Weights of a small autoregressive pixel model: layers 12, 23900 steps.
Rows from block 6, named by matrix and row number. Rows with one number belong to one attention dimension. Each number is 200 + 40 x the weight over its row's rms, rounded and kept within 0 to 999. All counts start at 0. After the name is the row's rms in percent of the matrix's.
# q: attention query (model.blocks.6.attn.q.weight, 288x320), inputs 107-213
# k: attention key (model.blocks.6.attn.k.weight, 288x320), inputs 107-213
q.153,096,134,189,251,233,215,147,195,218,144,242,111,183,136,242,170,151,223,249,210,196,169,157,137,150,256,202,160,302,161,231,189,204,191,256,204,203,235,185,222,231,201,199,181,160,240,155,212,194,200,157,165,224,228,176,124,212,192,201,213,153,196,218,278,252,192,203,182,115,310,162,199,184,233,218,201,228,220,252,249,168,179,232,203,198,261,230,151,117,163,154,159,218,291,197,209,207,205,185,268,185,260,139,218,208,252,273,163
q.154,102,244,222,266,224,202,194,206,271,135,163,200,198,234,224,236,242,142,164,196,201,208,250,250,254,153,217,226,190,168,250,194,196,232,230,160,194,208,158,200,228,223,164,204,252,186,173,160,227,212,179,199,217,288,156,242,267,203,295,211,189,156,175,202,196,161,189,242,184,145,246,268,156,181,215,246,160,189,198,225,208,186,170,186,200,141,151,217,123,188,243,168,137,165,280,303,206,180,223,169,290,231,153,216,208,249,159,207
q.155,104,182,268,208,189,142,216,167,186,229,260,265,242,217,220,241,146,269,229,183,192,189,177,121,159,214,220,215,284,174,163,217,154,134,233,299,99,114,169,157,198,193,212,199,141,232,144,157,137,180,204,178,254,185,129,213,211,139,145,242,211,214,169,120,213,260,216,204,173,283,234,75,167,171,235,178,131,208,205,223,182,259,250,207,209,216,233,233,287,227,258,194,222,177,237,191,221,256,227,136,182,227,270,140,229,201,198,216
q.156,096,196,193,180,208,154,263,214,177,227,211,154,303,209,155,220,293,234,204,190,181,192,226,162,185,187,223,214,183,150,182,161,183,194,207,238,161,274,223,254,193,155,253,193,203,125,136,242,218,158,161,157,201,165,194,242,161,207,178,150,137,230,177,178,221,194,171,277,251,180,207,163,153,227,258,208,213,170,156,249,170,191,159,145,203,144,253,204,239,164,207,299,291,303,221,218,214,175,273,209,202,163,222,263,135,198,166,170
q.157,102,187,191,160,262,150,173,168,278,199,317,252,264,190,207,112,116,161,222,176,229,205,141,183,189,139,256,153,216,230,232,266,206,212,239,183,135,182,220,196,177,106,192,213,116,208,164,143,163,212,182,220,223,146,251,200,188,186,200,69,199,222,143,177,193,153,242,265,212,187,246,196,146,265,175,231,278,129,162,193,189,229,229,96,205,215,235,182,153,141,140,137,168,171,263,218,150,162,194,183,267,176,226,238,220,216,200,185
q.158,098,143,109,190,202,174,251,221,197,183,176,190,202,189,201,255,217,255,167,213,233,189,215,152,187,206,216,188,244,206,181,255,247,204,209,106,144,197,130,197,205,214,242,108,162,173,234,256,143,240,169,183,277,220,187,171,222,153,319,214,188,140,163,209,267,187,169,228,241,241,164,169,234,245,260,192,245,181,170,283,289,219,219,168,205,271,193,123,194,232,187,199,207,240,191,178,199,85,173,252,241,207,206,165,258,178,191,284
q.159,103,273,138,145,135,120,193,254,224,199,225,231,220,206,179,195,217,233,183,207,205,204,235,213,194,227,173,235,208,186,195,291,173,233,208,191,253,216,160,93,173,217,172,208,214,206,256,184,262,126,211,192,172,252,182,241,181,209,207,178,229,200,220,183,130,202,232,291,148,262,180,215,178,185,148,214,122,224,251,241,267,187,186,140,150,242,184,137,248,223,146,204,199,201,199,138,152,168,159,241,276,208,207,257,115,179,192,176
q.160,100,255,172,252,190,165,120,211,151,243,209,219,183,159,213,201,202,232,165,206,135,228,304,271,185,254,171,193,237,299,237,181,278,176,132,182,195,208,195,156,181,150,255,175,190,225,229,171,203,208,212,218,223,192,165,148,169,157,182,237,225,162,202,175,229,237,236,164,182,222,123,137,162,129,243,258,166,213,218,259,220,193,255,171,140,259,213,227,152,187,124,134,296,205,209,194,267,185,175,173,210,234,145,240,228,163,129,251
q.161,098,218,130,217,167,190,154,177,208,177,134,222,158,216,215,233,151,170,200,242,255,276,170,221,258,213,241,124,218,230,189,222,201,143,222,221,225,175,192,229,173,196,164,242,177,239,143,252,244,160,149,162,205,223,269,236,164,129,199,207,171,131,226,204,203,161,254,173,203,245,190,217,177,200,170,120,239,147,224,281,211,208,112,273,161,244,233,189,144,165,192,288,131,216,173,193,190,105,171,111,227,251,182,147,177,179,218,235
q.162,103,172,174,183,199,220,239,238,153,195,205,253,205,224,225,216,160,251,132,196,270,184,214,181,226,169,171,121,212,114,230,257,205,139,191,201,155,222,209,269,134,186,234,179,250,212,292,193,234,192,228,170,200,211,192,212,115,193,192,155,223,228,188,224,169,280,189,174,195,166,279,166,219,189,222,164,192,165,186,150,234,238,120,199,172,186,259,170,134,71,238,104,165,131,166,152,226,269,178,244,249,201,184,199,281,142,169,208
q.163,101,236,275,214,267,232,198,201,269,180,159,198,140,194,221,206,256,206,152,220,149,226,180,253,224,251,193,209,184,89,218,222,147,216,238,199,147,251,174,194,122,191,176,239,195,203,219,215,208,209,197,246,153,154,216,194,166,162,180,187,232,129,246,129,213,183,247,252,275,244,191,122,198,200,249,234,181,229,240,162,223,181,234,149,251,138,163,226,262,226,143,209,155,161,175,205,196,204,230,151,245,209,202,113,201,206,126,275
q.164,097,188,182,172,131,165,170,220,192,211,184,228,176,174,197,186,148,249,201,187,238,250,239,288,311,251,139,181,192,237,185,194,211,183,231,173,188,111,172,117,165,155,256,269,136,223,232,167,161,276,200,227,198,172,168,202,239,246,224,151,205,263,176,261,170,203,132,156,166,170,179,224,248,211,151,106,211,286,193,194,234,240,294,265,191,261,185,315,215,201,226,273,254,134,181,224,222,170,241,170,243,191,109,171,167,235,211,150
q.165,097,145,220,200,242,234,214,226,238,217,186,195,223,214,232,177,153,83,122,130,230,209,154,181,197,239,226,234,239,199,242,192,251,215,222,165,221,130,163,239,178,238,235,298,147,232,239,163,252,188,254,141,241,255,218,225,180,229,164,222,196,200,243,208,188,220,254,120,275,211,217,170,233,206,211,229,187,206,257,197,217,183,203,221,241,201,206,152,279,155,189,196,291,230,205,170,227,211,185,221,147,198,157,211,182,150,284,181
q.166,093,171,264,267,203,207,253,197,220,149,235,209,167,123,178,252,174,190,111,162,134,225,163,180,170,208,243,136,219,270,198,266,249,213,190,215,163,227,176,166,128,190,287,137,167,221,194,170,205,174,198,230,124,246,207,213,151,193,159,204,130,306,275,157,126,177,208,227,201,189,223,174,194,224,133,184,157,201,253,238,270,257,153,228,242,209,216,237,197,202,209,204,202,184,176,113,190,204,178,178,196,146,218,157,181,259,143,195
q.167,096,204,259,186,227,192,270,199,205,170,162,207,196,160,178,158,218,248,179,216,197,142,259,158,250,213,167,173,192,192,180,119,173,107,228,207,246,224,213,190,131,188,225,153,192,200,162,229,198,186,183,206,169,202,147,222,200,167,196,222,228,218,238,188,238,241,147,211,116,207,182,263,155,137,298,218,251,153,131,193,224,213,193,218,137,115,204,239,261,210,156,179,160,208,216,111,219,257,125,227,127,244,158,274,142,145,123,201
q.168,096,211,180,248,150,180,223,282,169,177,154,230,245,215,153,192,234,271,215,218,248,96,191,240,184,259,227,214,221,111,181,171,229,187,172,169,185,153,229,197,200,240,328,105,223,235,222,95,174,289,216,198,142,235,184,184,127,180,176,315,212,139,201,202,243,231,249,172,139,234,240,168,196,265,141,197,174,185,215,212,122,218,206,247,150,174,215,198,145,155,193,134,150,225,195,231,242,225,232,164,172,188,235,133,130,230,198,293
q.169,101,199,191,220,190,260,246,224,230,224,200,175,251,219,249,155,285,242,198,196,155,197,168,278,218,227,217,173,197,86,215,245,156,207,198,228,213,231,184,172,210,177,290,152,169,172,201,250,273,246,237,268,214,195,200,161,224,147,206,157,168,214,250,208,209,198,263,250,137,245,291,258,191,154,218,216,205,194,231,185,216,172,196,241,157,186,199,212,262,175,127,180,153,261,202,246,252,212,181,265,147,193,150,224,109,156,237,217
q.170,104,285,155,225,207,226,211,123,170,220,220,233,210,244,245,243,189,219,240,198,158,163,187,159,322,224,203,196,236,212,315,193,185,221,174,188,204,195,159,152,119,246,256,197,184,220,209,239,196,114,211,144,156,161,140,152,226,182,259,185,117,177,183,185,251,218,153,167,179,177,288,201,189,242,177,216,138,228,300,131,140,239,197,238,256,205,155,200,193,146,149,161,256,226,140,244,172,205,151,207,238,198,240,214,211,143,235,242
q.171,099,221,184,210,195,245,245,181,180,228,159,241,133,188,258,171,192,242,134,210,266,152,174,192,211,182,184,202,206,243,178,158,143,163,263,147,146,209,194,174,172,251,202,194,187,188,223,157,228,173,232,249,153,263,262,271,216,219,117,297,251,248,167,293,260,260,201,148,208,240,211,169,213,227,172,194,197,209,138,204,190,179,210,237,191,187,217,230,178,288,206,137,227,259,217,164,231,200,224,162,260,142,271,228,229,195,242,164
q.172,092,214,268,219,253,205,176,214,175,206,207,163,169,71,292,185,120,189,243,297,242,258,208,218,209,159,205,177,165,195,164,220,148,259,210,242,233,241,199,237,212,210,131,299,200,220,250,230,191,170,184,192,234,221,245,229,187,166,111,146,180,217,189,211,183,226,222,180,181,239,214,228,239,299,185,149,236,178,235,267,282,196,275,203,255,137,235,270,188,169,253,190,164,216,119,182,207,231,203,224,250,223,178,89,240,180,137,200
q.173,100,154,127,225,213,200,205,242,179,194,241,216,247,227,229,231,217,194,263,254,201,238,151,178,218,193,205,180,222,176,210,107,247,200,194,248,166,240,149,203,236,167,319,198,255,208,240,225,132,292,201,169,167,185,185,221,251,127,120,189,179,207,211,181,204,230,231,131,209,263,219,163,155,215,221,149,167,213,150,135,206,181,160,161,190,305,205,169,162,200,189,151,234,235,162,232,242,305,243,146,205,139,230,168,207,187,196,257
q.174,097,195,188,92,236,181,232,218,174,101,239,143,181,209,172,234,218,169,192,210,163,214,180,244,219,279,149,164,221,178,136,239,77,152,249,138,259,215,211,278,277,198,164,120,205,243,166,191,189,207,95,174,214,148,174,226,193,213,156,165,183,213,177,265,287,209,183,195,165,177,153,173,262,172,222,196,251,210,148,181,216,133,242,220,169,213,266,232,148,200,146,88,161,198,170,178,187,162,163,258,164,240,220,175,133,148,289,254
q.175,099,155,163,154,133,133,187,219,164,249,176,193,188,177,216,233,135,199,169,218,309,215,196,205,268,205,212,251,239,182,179,212,215,222,155,163,194,203,201,225,195,250,207,144,261,196,196,187,234,194,200,190,164,216,215,192,176,212,243,152,205,190,237,193,154,211,211,196,235,110,237,150,215,244,203,170,165,243,225,222,157,149,213,178,196,211,227,222,190,233,201,281,210,118,196,149,187,88,209,158,235,142,123,240,187,217,209,211
q.176,100,181,199,259,207,240,211,232,151,201,153,245,224,195,168,174,149,251,173,248,222,238,186,239,185,194,225,193,138,123,238,188,270,236,164,265,185,162,169,164,275,175,169,160,181,268,102,177,209,186,189,160,170,222,139,166,179,181,194,220,258,209,235,267,170,252,192,219,201,212,213,163,275,134,220,170,172,137,167,179,184,200,205,152,218,187,184,226,194,190,211,191,217,317,203,166,327,148,178,209,198,195,135,273,180,125,148,144
q.177,096,205,151,264,271,129,218,159,161,131,149,187,226,215,202,226,237,181,330,227,132,185,153,167,143,203,241,218,157,197,152,220,172,208,196,165,171,200,270,304,275,203,192,242,180,186,230,245,164,219,240,198,196,214,223,200,263,201,278,202,114,248,200,226,217,161,178,180,212,243,249,140,227,119,154,167,129,253,225,140,247,234,190,210,249,185,270,224,232,149,158,205,230,187,210,153,227,183,227,204,115,227,195,295,218,257,175,216
q.178,102,194,208,261,226,195,192,260,209,172,243,194,220,203,181,159,98,199,171,162,133,193,145,215,167,230,250,202,255,251,196,236,241,216,170,228,133,196,241,195,181,276,288,184,277,211,200,198,217,177,189,211,178,191,173,206,209,110,181,167,244,214,138,165,226,173,210,193,213,185,143,180,209,214,158,179,177,191,164,260,295,208,196,277,148,168,291,170,198,122,181,215,185,178,239,194,201,186,178,207,124,177,250,260,182,99,191,195
q.179,099,157,175,224,177,248,140,177,247,129,233,264,193,216,147,292,196,141,206,201,190,173,208,217,199,156,222,247,184,69,213,232,244,219,193,247,235,143,142,237,283,183,217,110,202,251,289,229,223,244,165,136,190,206,207,200,219,227,127,186,228,169,123,214,117,247,205,135,266,237,218,177,170,197,209,178,127,266,171,210,179,207,272,367,218,230,185,210,185,215,170,132,202,170,235,197,131,221,173,224,257,188,204,197,198,184,198,194
q.180,106,200,190,136,144,247,181,228,234,234,269,188,131,176,186,241,194,220,242,204,205,233,261,176,219,197,131,217,264,265,222,179,128,211,232,231,141,209,188,162,176,171,156,233,199,180,189,159,210,249,235,204,168,215,229,179,154,206,181,165,167,158,212,241,196,207,185,178,148,150,165,186,218,159,179,162,167,235,276,152,172,252,241,199,202,155,269,165,228,188,179,154,187,233,198,181,187,237,216,206,284,228,281,167,195,198,252,169
q.181,099,203,157,143,207,171,199,162,236,230,193,230,108,212,160,184,147,210,226,213,162,222,205,200,228,174,231,181,204,185,204,232,147,185,173,161,156,253,270,203,209,228,198,125,192,231,161,142,158,206,196,260,197,247,202,209,172,261,206,230,204,127,206,177,207,262,263,163,126,159,225,154,236,179,221,227,197,234,156,88,228,265,214,241,168,185,192,182,192,175,191,225,241,236,253,209,208,198,223,201,206,114,193,151,191,231,150,196
q.182,097,139,221,239,234,174,172,259,198,316,182,244,219,147,223,231,205,207,149,181,199,212,178,131,210,207,211,226,173,205,244,244,195,198,167,189,192,164,189,226,205,155,167,174,233,218,209,179,243,132,145,214,211,209,162,267,184,187,263,183,190,187,168,191,136,231,238,110,156,187,287,251,191,169,205,177,232,218,251,226,195,150,231,223,248,230,225,247,188,231,253,172,187,201,189,190,134,172,184,228,157,257,166,205,192,204,204,198
q.183,103,172,120,236,266,230,170,175,143,152,209,249,202,261,212,175,163,173,173,187,178,189,169,170,164,185,196,177,195,183,157,204,238,160,306,197,193,258,212,326,195,198,234,198,186,208,233,156,224,119,188,140,154,217,166,200,186,159,147,205,257,236,256,209,198,163,207,200,169,264,179,187,239,282,248,215,223,191,210,190,150,150,183,105,175,210,156,208,179,251,210,220,133,213,195,159,117,259,231,268,231,140,138,186,165,156,203,242
q.184,097,186,177,125,248,185,206,124,207,142,222,181,196,214,266,187,257,198,155,122,205,226,201,165,202,146,195,200,215,167,176,266,157,159,139,167,201,154,170,162,172,224,262,265,175,256,246,184,234,139,154,218,157,185,241,221,267,215,263,224,177,178,166,271,193,227,244,153,191,246,197,225,177,282,229,192,193,219,198,163,219,225,208,216,236,209,183,244,181,217,260,169,213,220,235,88,108,262,204,176,148,165,216,187,205,155,100,215
k.153,095,187,252,227,124,256,235,195,255,234,169,103,206,214,228,184,180,152,154,177,162,197,254,231,172,249,254,156,183,170,260,205,205,143,254,164,143,221,193,233,126,211,159,232,218,157,207,203,232,286,182,164,256,240,154,264,221,213,243,210,128,212,197,182,190,216,176,143,179,127,285,197,277,201,158,248,154,193,147,226,201,177,186,193,289,152,279,166,144,196,254,124,221,207,156,161,154,176,183,240,226,90,248,272,176,188,193,189
k.154,097,169,201,238,239,181,181,137,178,150,146,200,183,174,203,192,145,197,160,207,198,184,213,235,192,201,209,168,214,223,196,156,186,115,230,191,186,177,170,185,229,187,208,199,231,233,173,247,188,196,158,116,147,249,187,198,188,221,72,234,216,185,174,172,208,178,132,144,157,242,199,202,192,240,181,171,237,207,205,203,260,206,205,132,221,144,181,198,197,190,280,268,177,215,123,166,223,169,176,204,179,172,160,215,197,141,246,234
k.155,103,265,116,186,189,169,172,147,212,194,141,157,257,200,240,254,186,181,167,134,168,152,198,251,218,187,171,197,198,212,209,195,178,273,136,211,272,249,205,234,180,234,166,265,221,276,237,270,260,158,177,291,201,232,229,202,193,168,313,223,175,226,206,163,175,132,191,187,177,193,154,236,198,187,136,208,174,230,170,261,217,238,178,150,179,131,157,142,246,198,134,159,254,177,254,244,206,198,209,232,159,166,293,185,245,138,135,238
k.156,097,292,229,274,174,182,253,186,259,189,114,229,260,147,213,224,163,230,200,229,230,253,150,197,206,163,241,277,213,212,243,186,224,166,195,241,199,157,201,181,204,201,177,156,193,269,202,248,180,196,203,250,221,153,200,195,202,151,251,214,223,126,214,239,194,210,112,149,189,282,126,218,198,163,176,167,179,189,191,266,221,205,170,221,253,244,183,194,184,207,182,214,165,178,193,261,246,170,178,312,217,198,225,216,208,169,249,229
k.157,100,150,189,216,198,241,181,139,284,134,237,174,191,244,155,109,220,234,149,179,253,184,199,181,243,213,184,259,161,219,252,174,90,211,186,151,235,48,186,158,157,132,186,221,226,238,180,247,162,258,248,228,229,138,250,151,222,249,165,167,194,207,208,215,155,240,231,203,197,221,163,161,178,256,292,143,169,216,142,176,230,200,189,230,226,194,177,219,196,114,172,228,230,140,189,217,210,262,192,165,218,270,218,195,222,151,126,111
k.158,100,124,255,207,193,221,122,218,208,239,241,173,169,148,251,162,162,144,190,136,163,170,128,192,219,242,139,214,185,136,194,172,225,187,221,207,183,216,111,150,163,118,252,221,188,189,268,156,165,242,228,149,240,171,149,259,206,280,182,254,170,313,241,278,187,224,229,148,170,162,242,175,245,171,115,194,262,195,128,190,280,137,205,179,192,164,226,206,159,272,223,179,185,185,231,193,162,189,197,219,140,257,263,192,245,140,164,196
k.159,098,160,299,210,218,153,174,226,209,221,199,182,170,181,179,201,252,179,178,245,218,230,223,185,177,143,250,196,293,126,198,157,215,168,236,181,176,187,239,210,154,251,183,180,220,208,183,208,259,248,245,166,177,222,228,155,230,126,170,149,206,142,195,200,281,159,245,183,168,155,210,232,227,147,246,157,216,190,188,163,124,151,225,225,155,204,193,226,126,263,213,180,223,146,187,212,224,178,243,248,237,165,209,185,197,136,191,194
k.160,091,237,165,144,119,250,143,220,249,297,171,254,179,211,181,167,212,243,202,124,112,205,166,168,155,209,195,249,211,256,195,185,190,127,230,179,209,198,209,164,204,197,202,249,189,195,201,226,207,193,246,223,296,191,245,149,238,230,195,252,190,202,144,181,203,171,147,286,180,286,256,111,236,201,196,259,209,229,274,165,195,142,191,208,174,121,236,190,162,187,153,228,149,232,285,209,240,196,239,117,215,202,217,171,175,208,165,172
k.161,099,189,229,167,147,250,202,138,189,236,245,141,195,203,129,236,255,192,189,148,188,188,207,164,154,277,199,252,188,201,135,192,164,150,220,229,186,200,134,159,185,184,247,227,198,144,270,154,252,226,196,237,178,152,209,240,194,207,175,178,202,151,236,186,215,227,197,197,164,174,229,196,144,193,220,165,168,234,210,261,201,218,188,213,175,241,215,198,232,208,198,159,217,274,257,310,273,194,181,247,204,106,159,170,238,198,170,139
k.162,101,111,188,162,255,202,235,189,283,161,202,217,277,193,138,168,220,146,247,260,137,134,220,179,148,134,215,225,165,191,246,199,255,181,206,185,195,257,267,242,254,164,178,233,210,180,254,194,211,97,210,235,259,243,167,206,260,250,200,203,199,185,145,216,230,199,239,243,166,218,206,272,121,196,235,178,209,204,177,186,211,134,300,232,221,168,137,272,203,139,240,221,172,201,251,168,218,145,234,228,188,159,155,172,243,210,164,205
k.163,095,243,187,197,152,239,162,200,192,169,192,187,125,128,241,264,236,191,148,256,191,250,197,256,200,156,172,185,196,161,216,234,285,221,172,199,177,204,237,212,253,163,179,220,152,199,173,219,213,247,166,192,174,162,202,132,245,187,109,207,208,224,180,206,182,230,311,141,212,174,196,258,140,206,202,186,180,248,131,227,183,153,195,205,198,90,146,174,208,178,174,190,223,177,160,248,188,192,188,234,205,194,200,158,279,198,147,217
k.164,100,238,245,223,237,269,115,214,146,149,264,142,176,185,169,231,198,211,192,288,198,190,188,198,163,154,211,190,146,229,231,196,232,180,187,154,201,262,170,213,161,220,219,231,210,189,173,173,157,197,223,170,157,159,189,165,207,205,171,238,249,291,160,208,195,201,236,126,189,231,225,148,149,253,171,221,231,135,153,216,228,225,211,140,187,215,253,205,189,195,116,106,170,203,264,241,202,246,148,212,134,244,262,193,141,201,187,256
k.165,095,125,156,202,267,194,198,162,215,234,224,236,278,325,208,224,235,149,165,147,178,221,212,199,204,226,243,216,238,115,192,202,157,178,246,220,212,213,213,229,135,250,151,230,210,257,199,134,209,128,193,203,230,216,244,187,233,222,174,188,218,177,212,149,186,208,127,178,182,193,189,217,182,200,285,215,196,251,235,143,197,146,225,200,249,178,170,128,234,218,270,223,174,165,192,190,195,148,262,163,201,159,241,227,259,222,192,172
k.166,095,217,156,207,238,200,169,177,266,268,181,231,190,226,155,194,202,174,184,199,255,194,242,225,175,224,109,169,186,181,235,218,204,247,253,161,230,141,169,213,219,126,186,270,95,241,148,266,266,171,121,210,218,167,160,192,261,224,215,200,134,255,197,227,163,228,200,240,192,167,155,304,223,197,202,166,269,137,235,214,97,199,227,231,202,208,149,220,191,198,180,187,185,196,251,268,204,257,184,201,190,204,240,247,190,143,179,226
k.167,103,190,135,147,151,182,151,219,162,223,156,147,230,205,216,270,134,155,206,216,187,230,139,245,145,185,163,166,226,196,223,233,95,237,193,289,191,254,170,190,206,175,218,109,146,187,218,171,211,178,190,158,168,178,192,237,218,220,168,183,252,190,188,216,170,224,235,217,281,260,242,150,180,197,180,182,184,272,212,180,183,205,187,222,205,121,175,223,203,210,188,258,183,219,317,203,152,178,187,170,169,192,145,248,269,238,218,212
k.168,100,213,239,197,203,135,170,183,234,133,250,210,153,202,213,215,249,157,192,192,216,206,257,172,227,214,301,271,170,184,205,214,256,265,226,246,164,196,172,182,131,177,252,205,244,195,188,211,155,154,131,219,239,205,109,187,237,178,237,233,230,211,177,171,163,199,135,180,230,226,225,203,239,224,241,191,236,170,196,201,194,233,205,149,198,227,223,206,278,153,202,273,260,188,183,182,158,163,241,201,241,278,172,171,146,178,171,201
k.169,096,291,192,207,227,237,175,189,121,191,215,257,196,254,210,180,154,219,164,167,170,234,194,183,209,263,164,199,188,207,205,134,239,201,242,189,199,184,207,176,209,213,272,232,186,245,123,118,222,235,265,178,233,184,185,167,180,241,201,203,144,162,196,197,175,229,190,191,185,211,195,195,134,250,126,244,259,214,212,103,211,161,231,169,238,199,128,210,152,283,169,203,226,136,211,201,154,275,212,221,281,209,258,236,199,188,226,185
k.170,106,209,182,215,216,235,162,250,235,152,162,245,154,236,196,252,198,222,178,127,225,160,163,158,184,238,169,117,172,229,206,170,256,147,206,177,260,187,241,176,171,176,247,186,199,156,235,216,235,196,209,230,131,186,210,203,219,206,154,227,223,247,205,227,210,197,249,192,171,117,123,238,229,164,240,221,277,228,261,115,199,206,293,196,192,233,305,179,230,240,136,166,165,216,198,199,178,244,187,302,246,125,141,217,212,226,224,198
k.171,096,216,201,185,253,247,258,143,217,186,233,199,219,242,186,213,202,174,250,133,193,226,148,235,114,210,124,207,245,237,159,172,277,201,227,175,167,220,236,194,224,182,190,187,211,149,166,232,245,192,290,158,254,174,218,199,198,163,287,161,128,127,208,74,212,245,164,173,201,226,199,255,172,152,232,204,176,200,226,252,142,162,226,136,157,249,207,201,230,143,234,140,204,200,180,181,208,192,222,131,158,208,167,265,188,181,209,152
k.172,096,117,144,175,92,242,217,168,192,153,155,212,199,218,176,143,198,203,186,182,208,195,177,199,230,150,186,183,115,146,88,230,128,197,174,176,239,201,159,288,232,147,154,189,191,236,200,248,195,213,214,170,268,218,186,201,202,190,256,188,182,255,195,179,244,145,183,189,156,215,194,200,166,230,193,233,199,238,208,170,217,225,202,193,277,161,207,250,228,212,183,172,207,212,195,238,158,145,179,260,196,207,167,186,150,153,149,213
k.173,098,213,243,120,210,187,245,201,222,170,195,210,135,224,189,207,245,212,161,176,199,242,255,226,215,229,212,202,233,173,193,266,239,293,246,253,213,241,148,212,164,211,251,212,140,212,173,203,132,172,200,175,189,170,157,239,193,189,268,133,93,195,181,189,173,149,255,171,177,263,201,240,194,218,252,248,177,205,207,168,212,214,184,135,259,108,153,200,150,114,216,169,230,206,216,183,164,173,198,288,259,189,214,212,171,270,192,210
k.174,096,212,237,227,181,206,192,187,181,113,203,227,129,236,143,223,156,241,170,190,122,259,185,175,119,209,229,106,140,175,233,195,303,189,229,143,140,154,145,231,237,168,219,225,293,225,233,213,122,167,245,196,201,146,221,170,266,144,252,194,223,233,248,181,178,186,164,213,156,197,198,174,177,267,196,216,227,255,233,216,161,178,233,224,212,151,205,190,152,125,264,220,217,196,217,189,207,231,217,131,203,193,191,231,135,183,283,290
k.175,100,193,251,186,207,156,130,181,228,251,194,161,146,204,174,177,179,176,230,201,193,157,155,233,245,147,236,175,216,221,187,186,182,136,212,251,192,194,258,237,208,158,130,173,203,224,188,256,281,163,179,190,189,247,180,252,207,134,214,223,156,217,172,227,211,300,195,157,187,200,154,207,135,180,316,205,243,159,187,170,163,113,193,236,153,274,163,247,167,253,288,209,143,219,229,181,234,267,294,179,143,224,203,186,150,224,163,183
k.176,098,169,124,185,144,163,194,225,213,186,214,183,251,179,270,144,166,160,153,162,107,198,163,194,132,153,167,178,127,187,194,269,201,184,206,187,224,211,232,169,110,230,191,129,207,179,175,163,227,216,205,268,234,291,207,171,153,251,184,188,158,185,195,128,167,213,213,196,121,223,158,198,182,205,188,200,211,181,178,151,207,207,269,232,171,218,243,237,224,154,128,202,161,194,199,239,225,291,156,167,174,220,212,197,172,172,140,218
k.177,094,211,291,171,282,217,204,235,215,183,198,203,300,247,214,159,182,176,161,122,262,200,242,252,163,178,210,220,144,153,240,183,197,155,229,199,243,144,146,191,242,200,188,283,195,183,147,203,182,300,180,194,195,195,176,213,198,214,111,179,308,244,215,199,119,153,233,157,172,279,158,171,190,221,251,203,210,205,177,165,284,183,148,205,158,190,266,200,144,269,152,136,180,196,247,222,215,266,236,253,232,158,204,206,276,195,261,213
k.178,099,199,217,134,206,198,127,261,208,180,142,226,189,225,164,182,184,171,218,229,159,170,290,259,196,281,150,275,218,237,166,180,184,192,185,137,200,210,204,176,216,196,118,212,182,117,183,121,157,234,148,200,240,232,182,202,225,283,253,211,280,225,183,191,182,125,212,202,93,292,145,245,233,193,227,228,153,159,207,188,191,222,208,269,221,209,187,217,210,247,216,187,236,196,242,277,194,221,240,180,205,202,152,217,229,240,121,159
k.179,102,175,185,218,140,221,184,223,228,152,252,175,172,225,231,194,190,201,213,172,242,135,192,217,174,221,204,169,188,205,166,135,202,224,173,130,198,180,218,121,101,195,205,167,232,243,143,225,88,243,233,207,194,153,159,189,233,154,243,234,223,216,149,269,221,210,169,160,210,172,202,293,270,138,152,227,201,144,307,210,195,214,196,209,163,261,171,233,220,192,202,209,257,148,264,184,201,133,208,171,210,224,254,184,221,284,236,247
k.180,101,222,217,167,296,220,189,271,185,163,218,194,237,214,144,199,198,157,109,126,181,125,221,212,254,229,252,200,198,184,196,184,170,234,169,242,211,191,174,233,135,181,184,196,179,236,187,206,188,246,260,276,119,209,212,250,246,134,209,210,236,182,256,192,276,165,159,257,190,120,294,247,143,143,159,157,286,212,280,235,231,204,207,315,213,211,218,257,179,239,222,264,158,155,177,192,245,214,223,135,246,227,196,225,191,160,201,86
k.181,097,188,133,189,153,228,185,207,214,237,207,156,201,189,232,213,142,145,152,165,173,138,189,154,190,246,233,231,241,241,232,185,207,190,227,240,199,137,266,247,185,165,189,231,210,230,261,232,208,163,162,173,155,196,183,176,182,199,209,221,196,124,236,163,218,198,205,244,250,235,167,263,194,192,241,255,267,143,265,207,227,234,207,175,201,189,107,231,240,189,195,210,125,210,229,146,178,150,281,169,209,219,179,161,225,244,201,185
k.182,097,162,193,189,166,203,148,170,236,178,169,162,238,154,136,186,207,126,137,172,240,184,185,221,185,161,144,230,189,171,211,201,246,169,266,219,250,153,151,222,198,119,206,242,205,234,177,199,151,229,209,220,224,273,129,226,202,241,240,196,215,131,180,205,151,206,211,222,215,149,197,195,195,225,229,245,257,131,222,139,200,158,242,254,292,211,100,240,158,219,218,237,127,157,182,270,139,276,270,246,185,260,211,196,160,229,160,240
k.183,097,198,242,213,150,170,228,239,214,251,175,208,212,230,102,249,255,179,219,238,185,136,168,201,211,165,214,251,62,195,198,160,153,219,174,189,169,241,161,175,191,147,192,166,162,249,183,141,210,202,171,192,229,237,186,288,270,263,232,217,198,130,245,209,221,239,113,118,158,127,231,191,243,209,169,184,190,238,146,190,195,153,194,196,212,162,202,285,196,230,244,176,186,136,249,230,265,230,207,243,185,161,248,255,215,200,196,166
k.184,098,174,179,192,225,159,206,225,264,206,254,197,271,213,170,240,186,191,266,75,166,241,136,164,217,182,119,172,176,171,233,200,109,183,302,169,218,142,246,188,127,207,184,275,153,253,113,157,212,202,184,220,149,169,212,174,256,271,205,296,176,206,130,272,243,271,198,176,198,198,189,121,241,177,257,228,179,180,238,238,190,223,191,256,193,210,177,192,211,268,188,225,208,190,248,306,211,218,188,222,295,159,202,201,207,197,234,151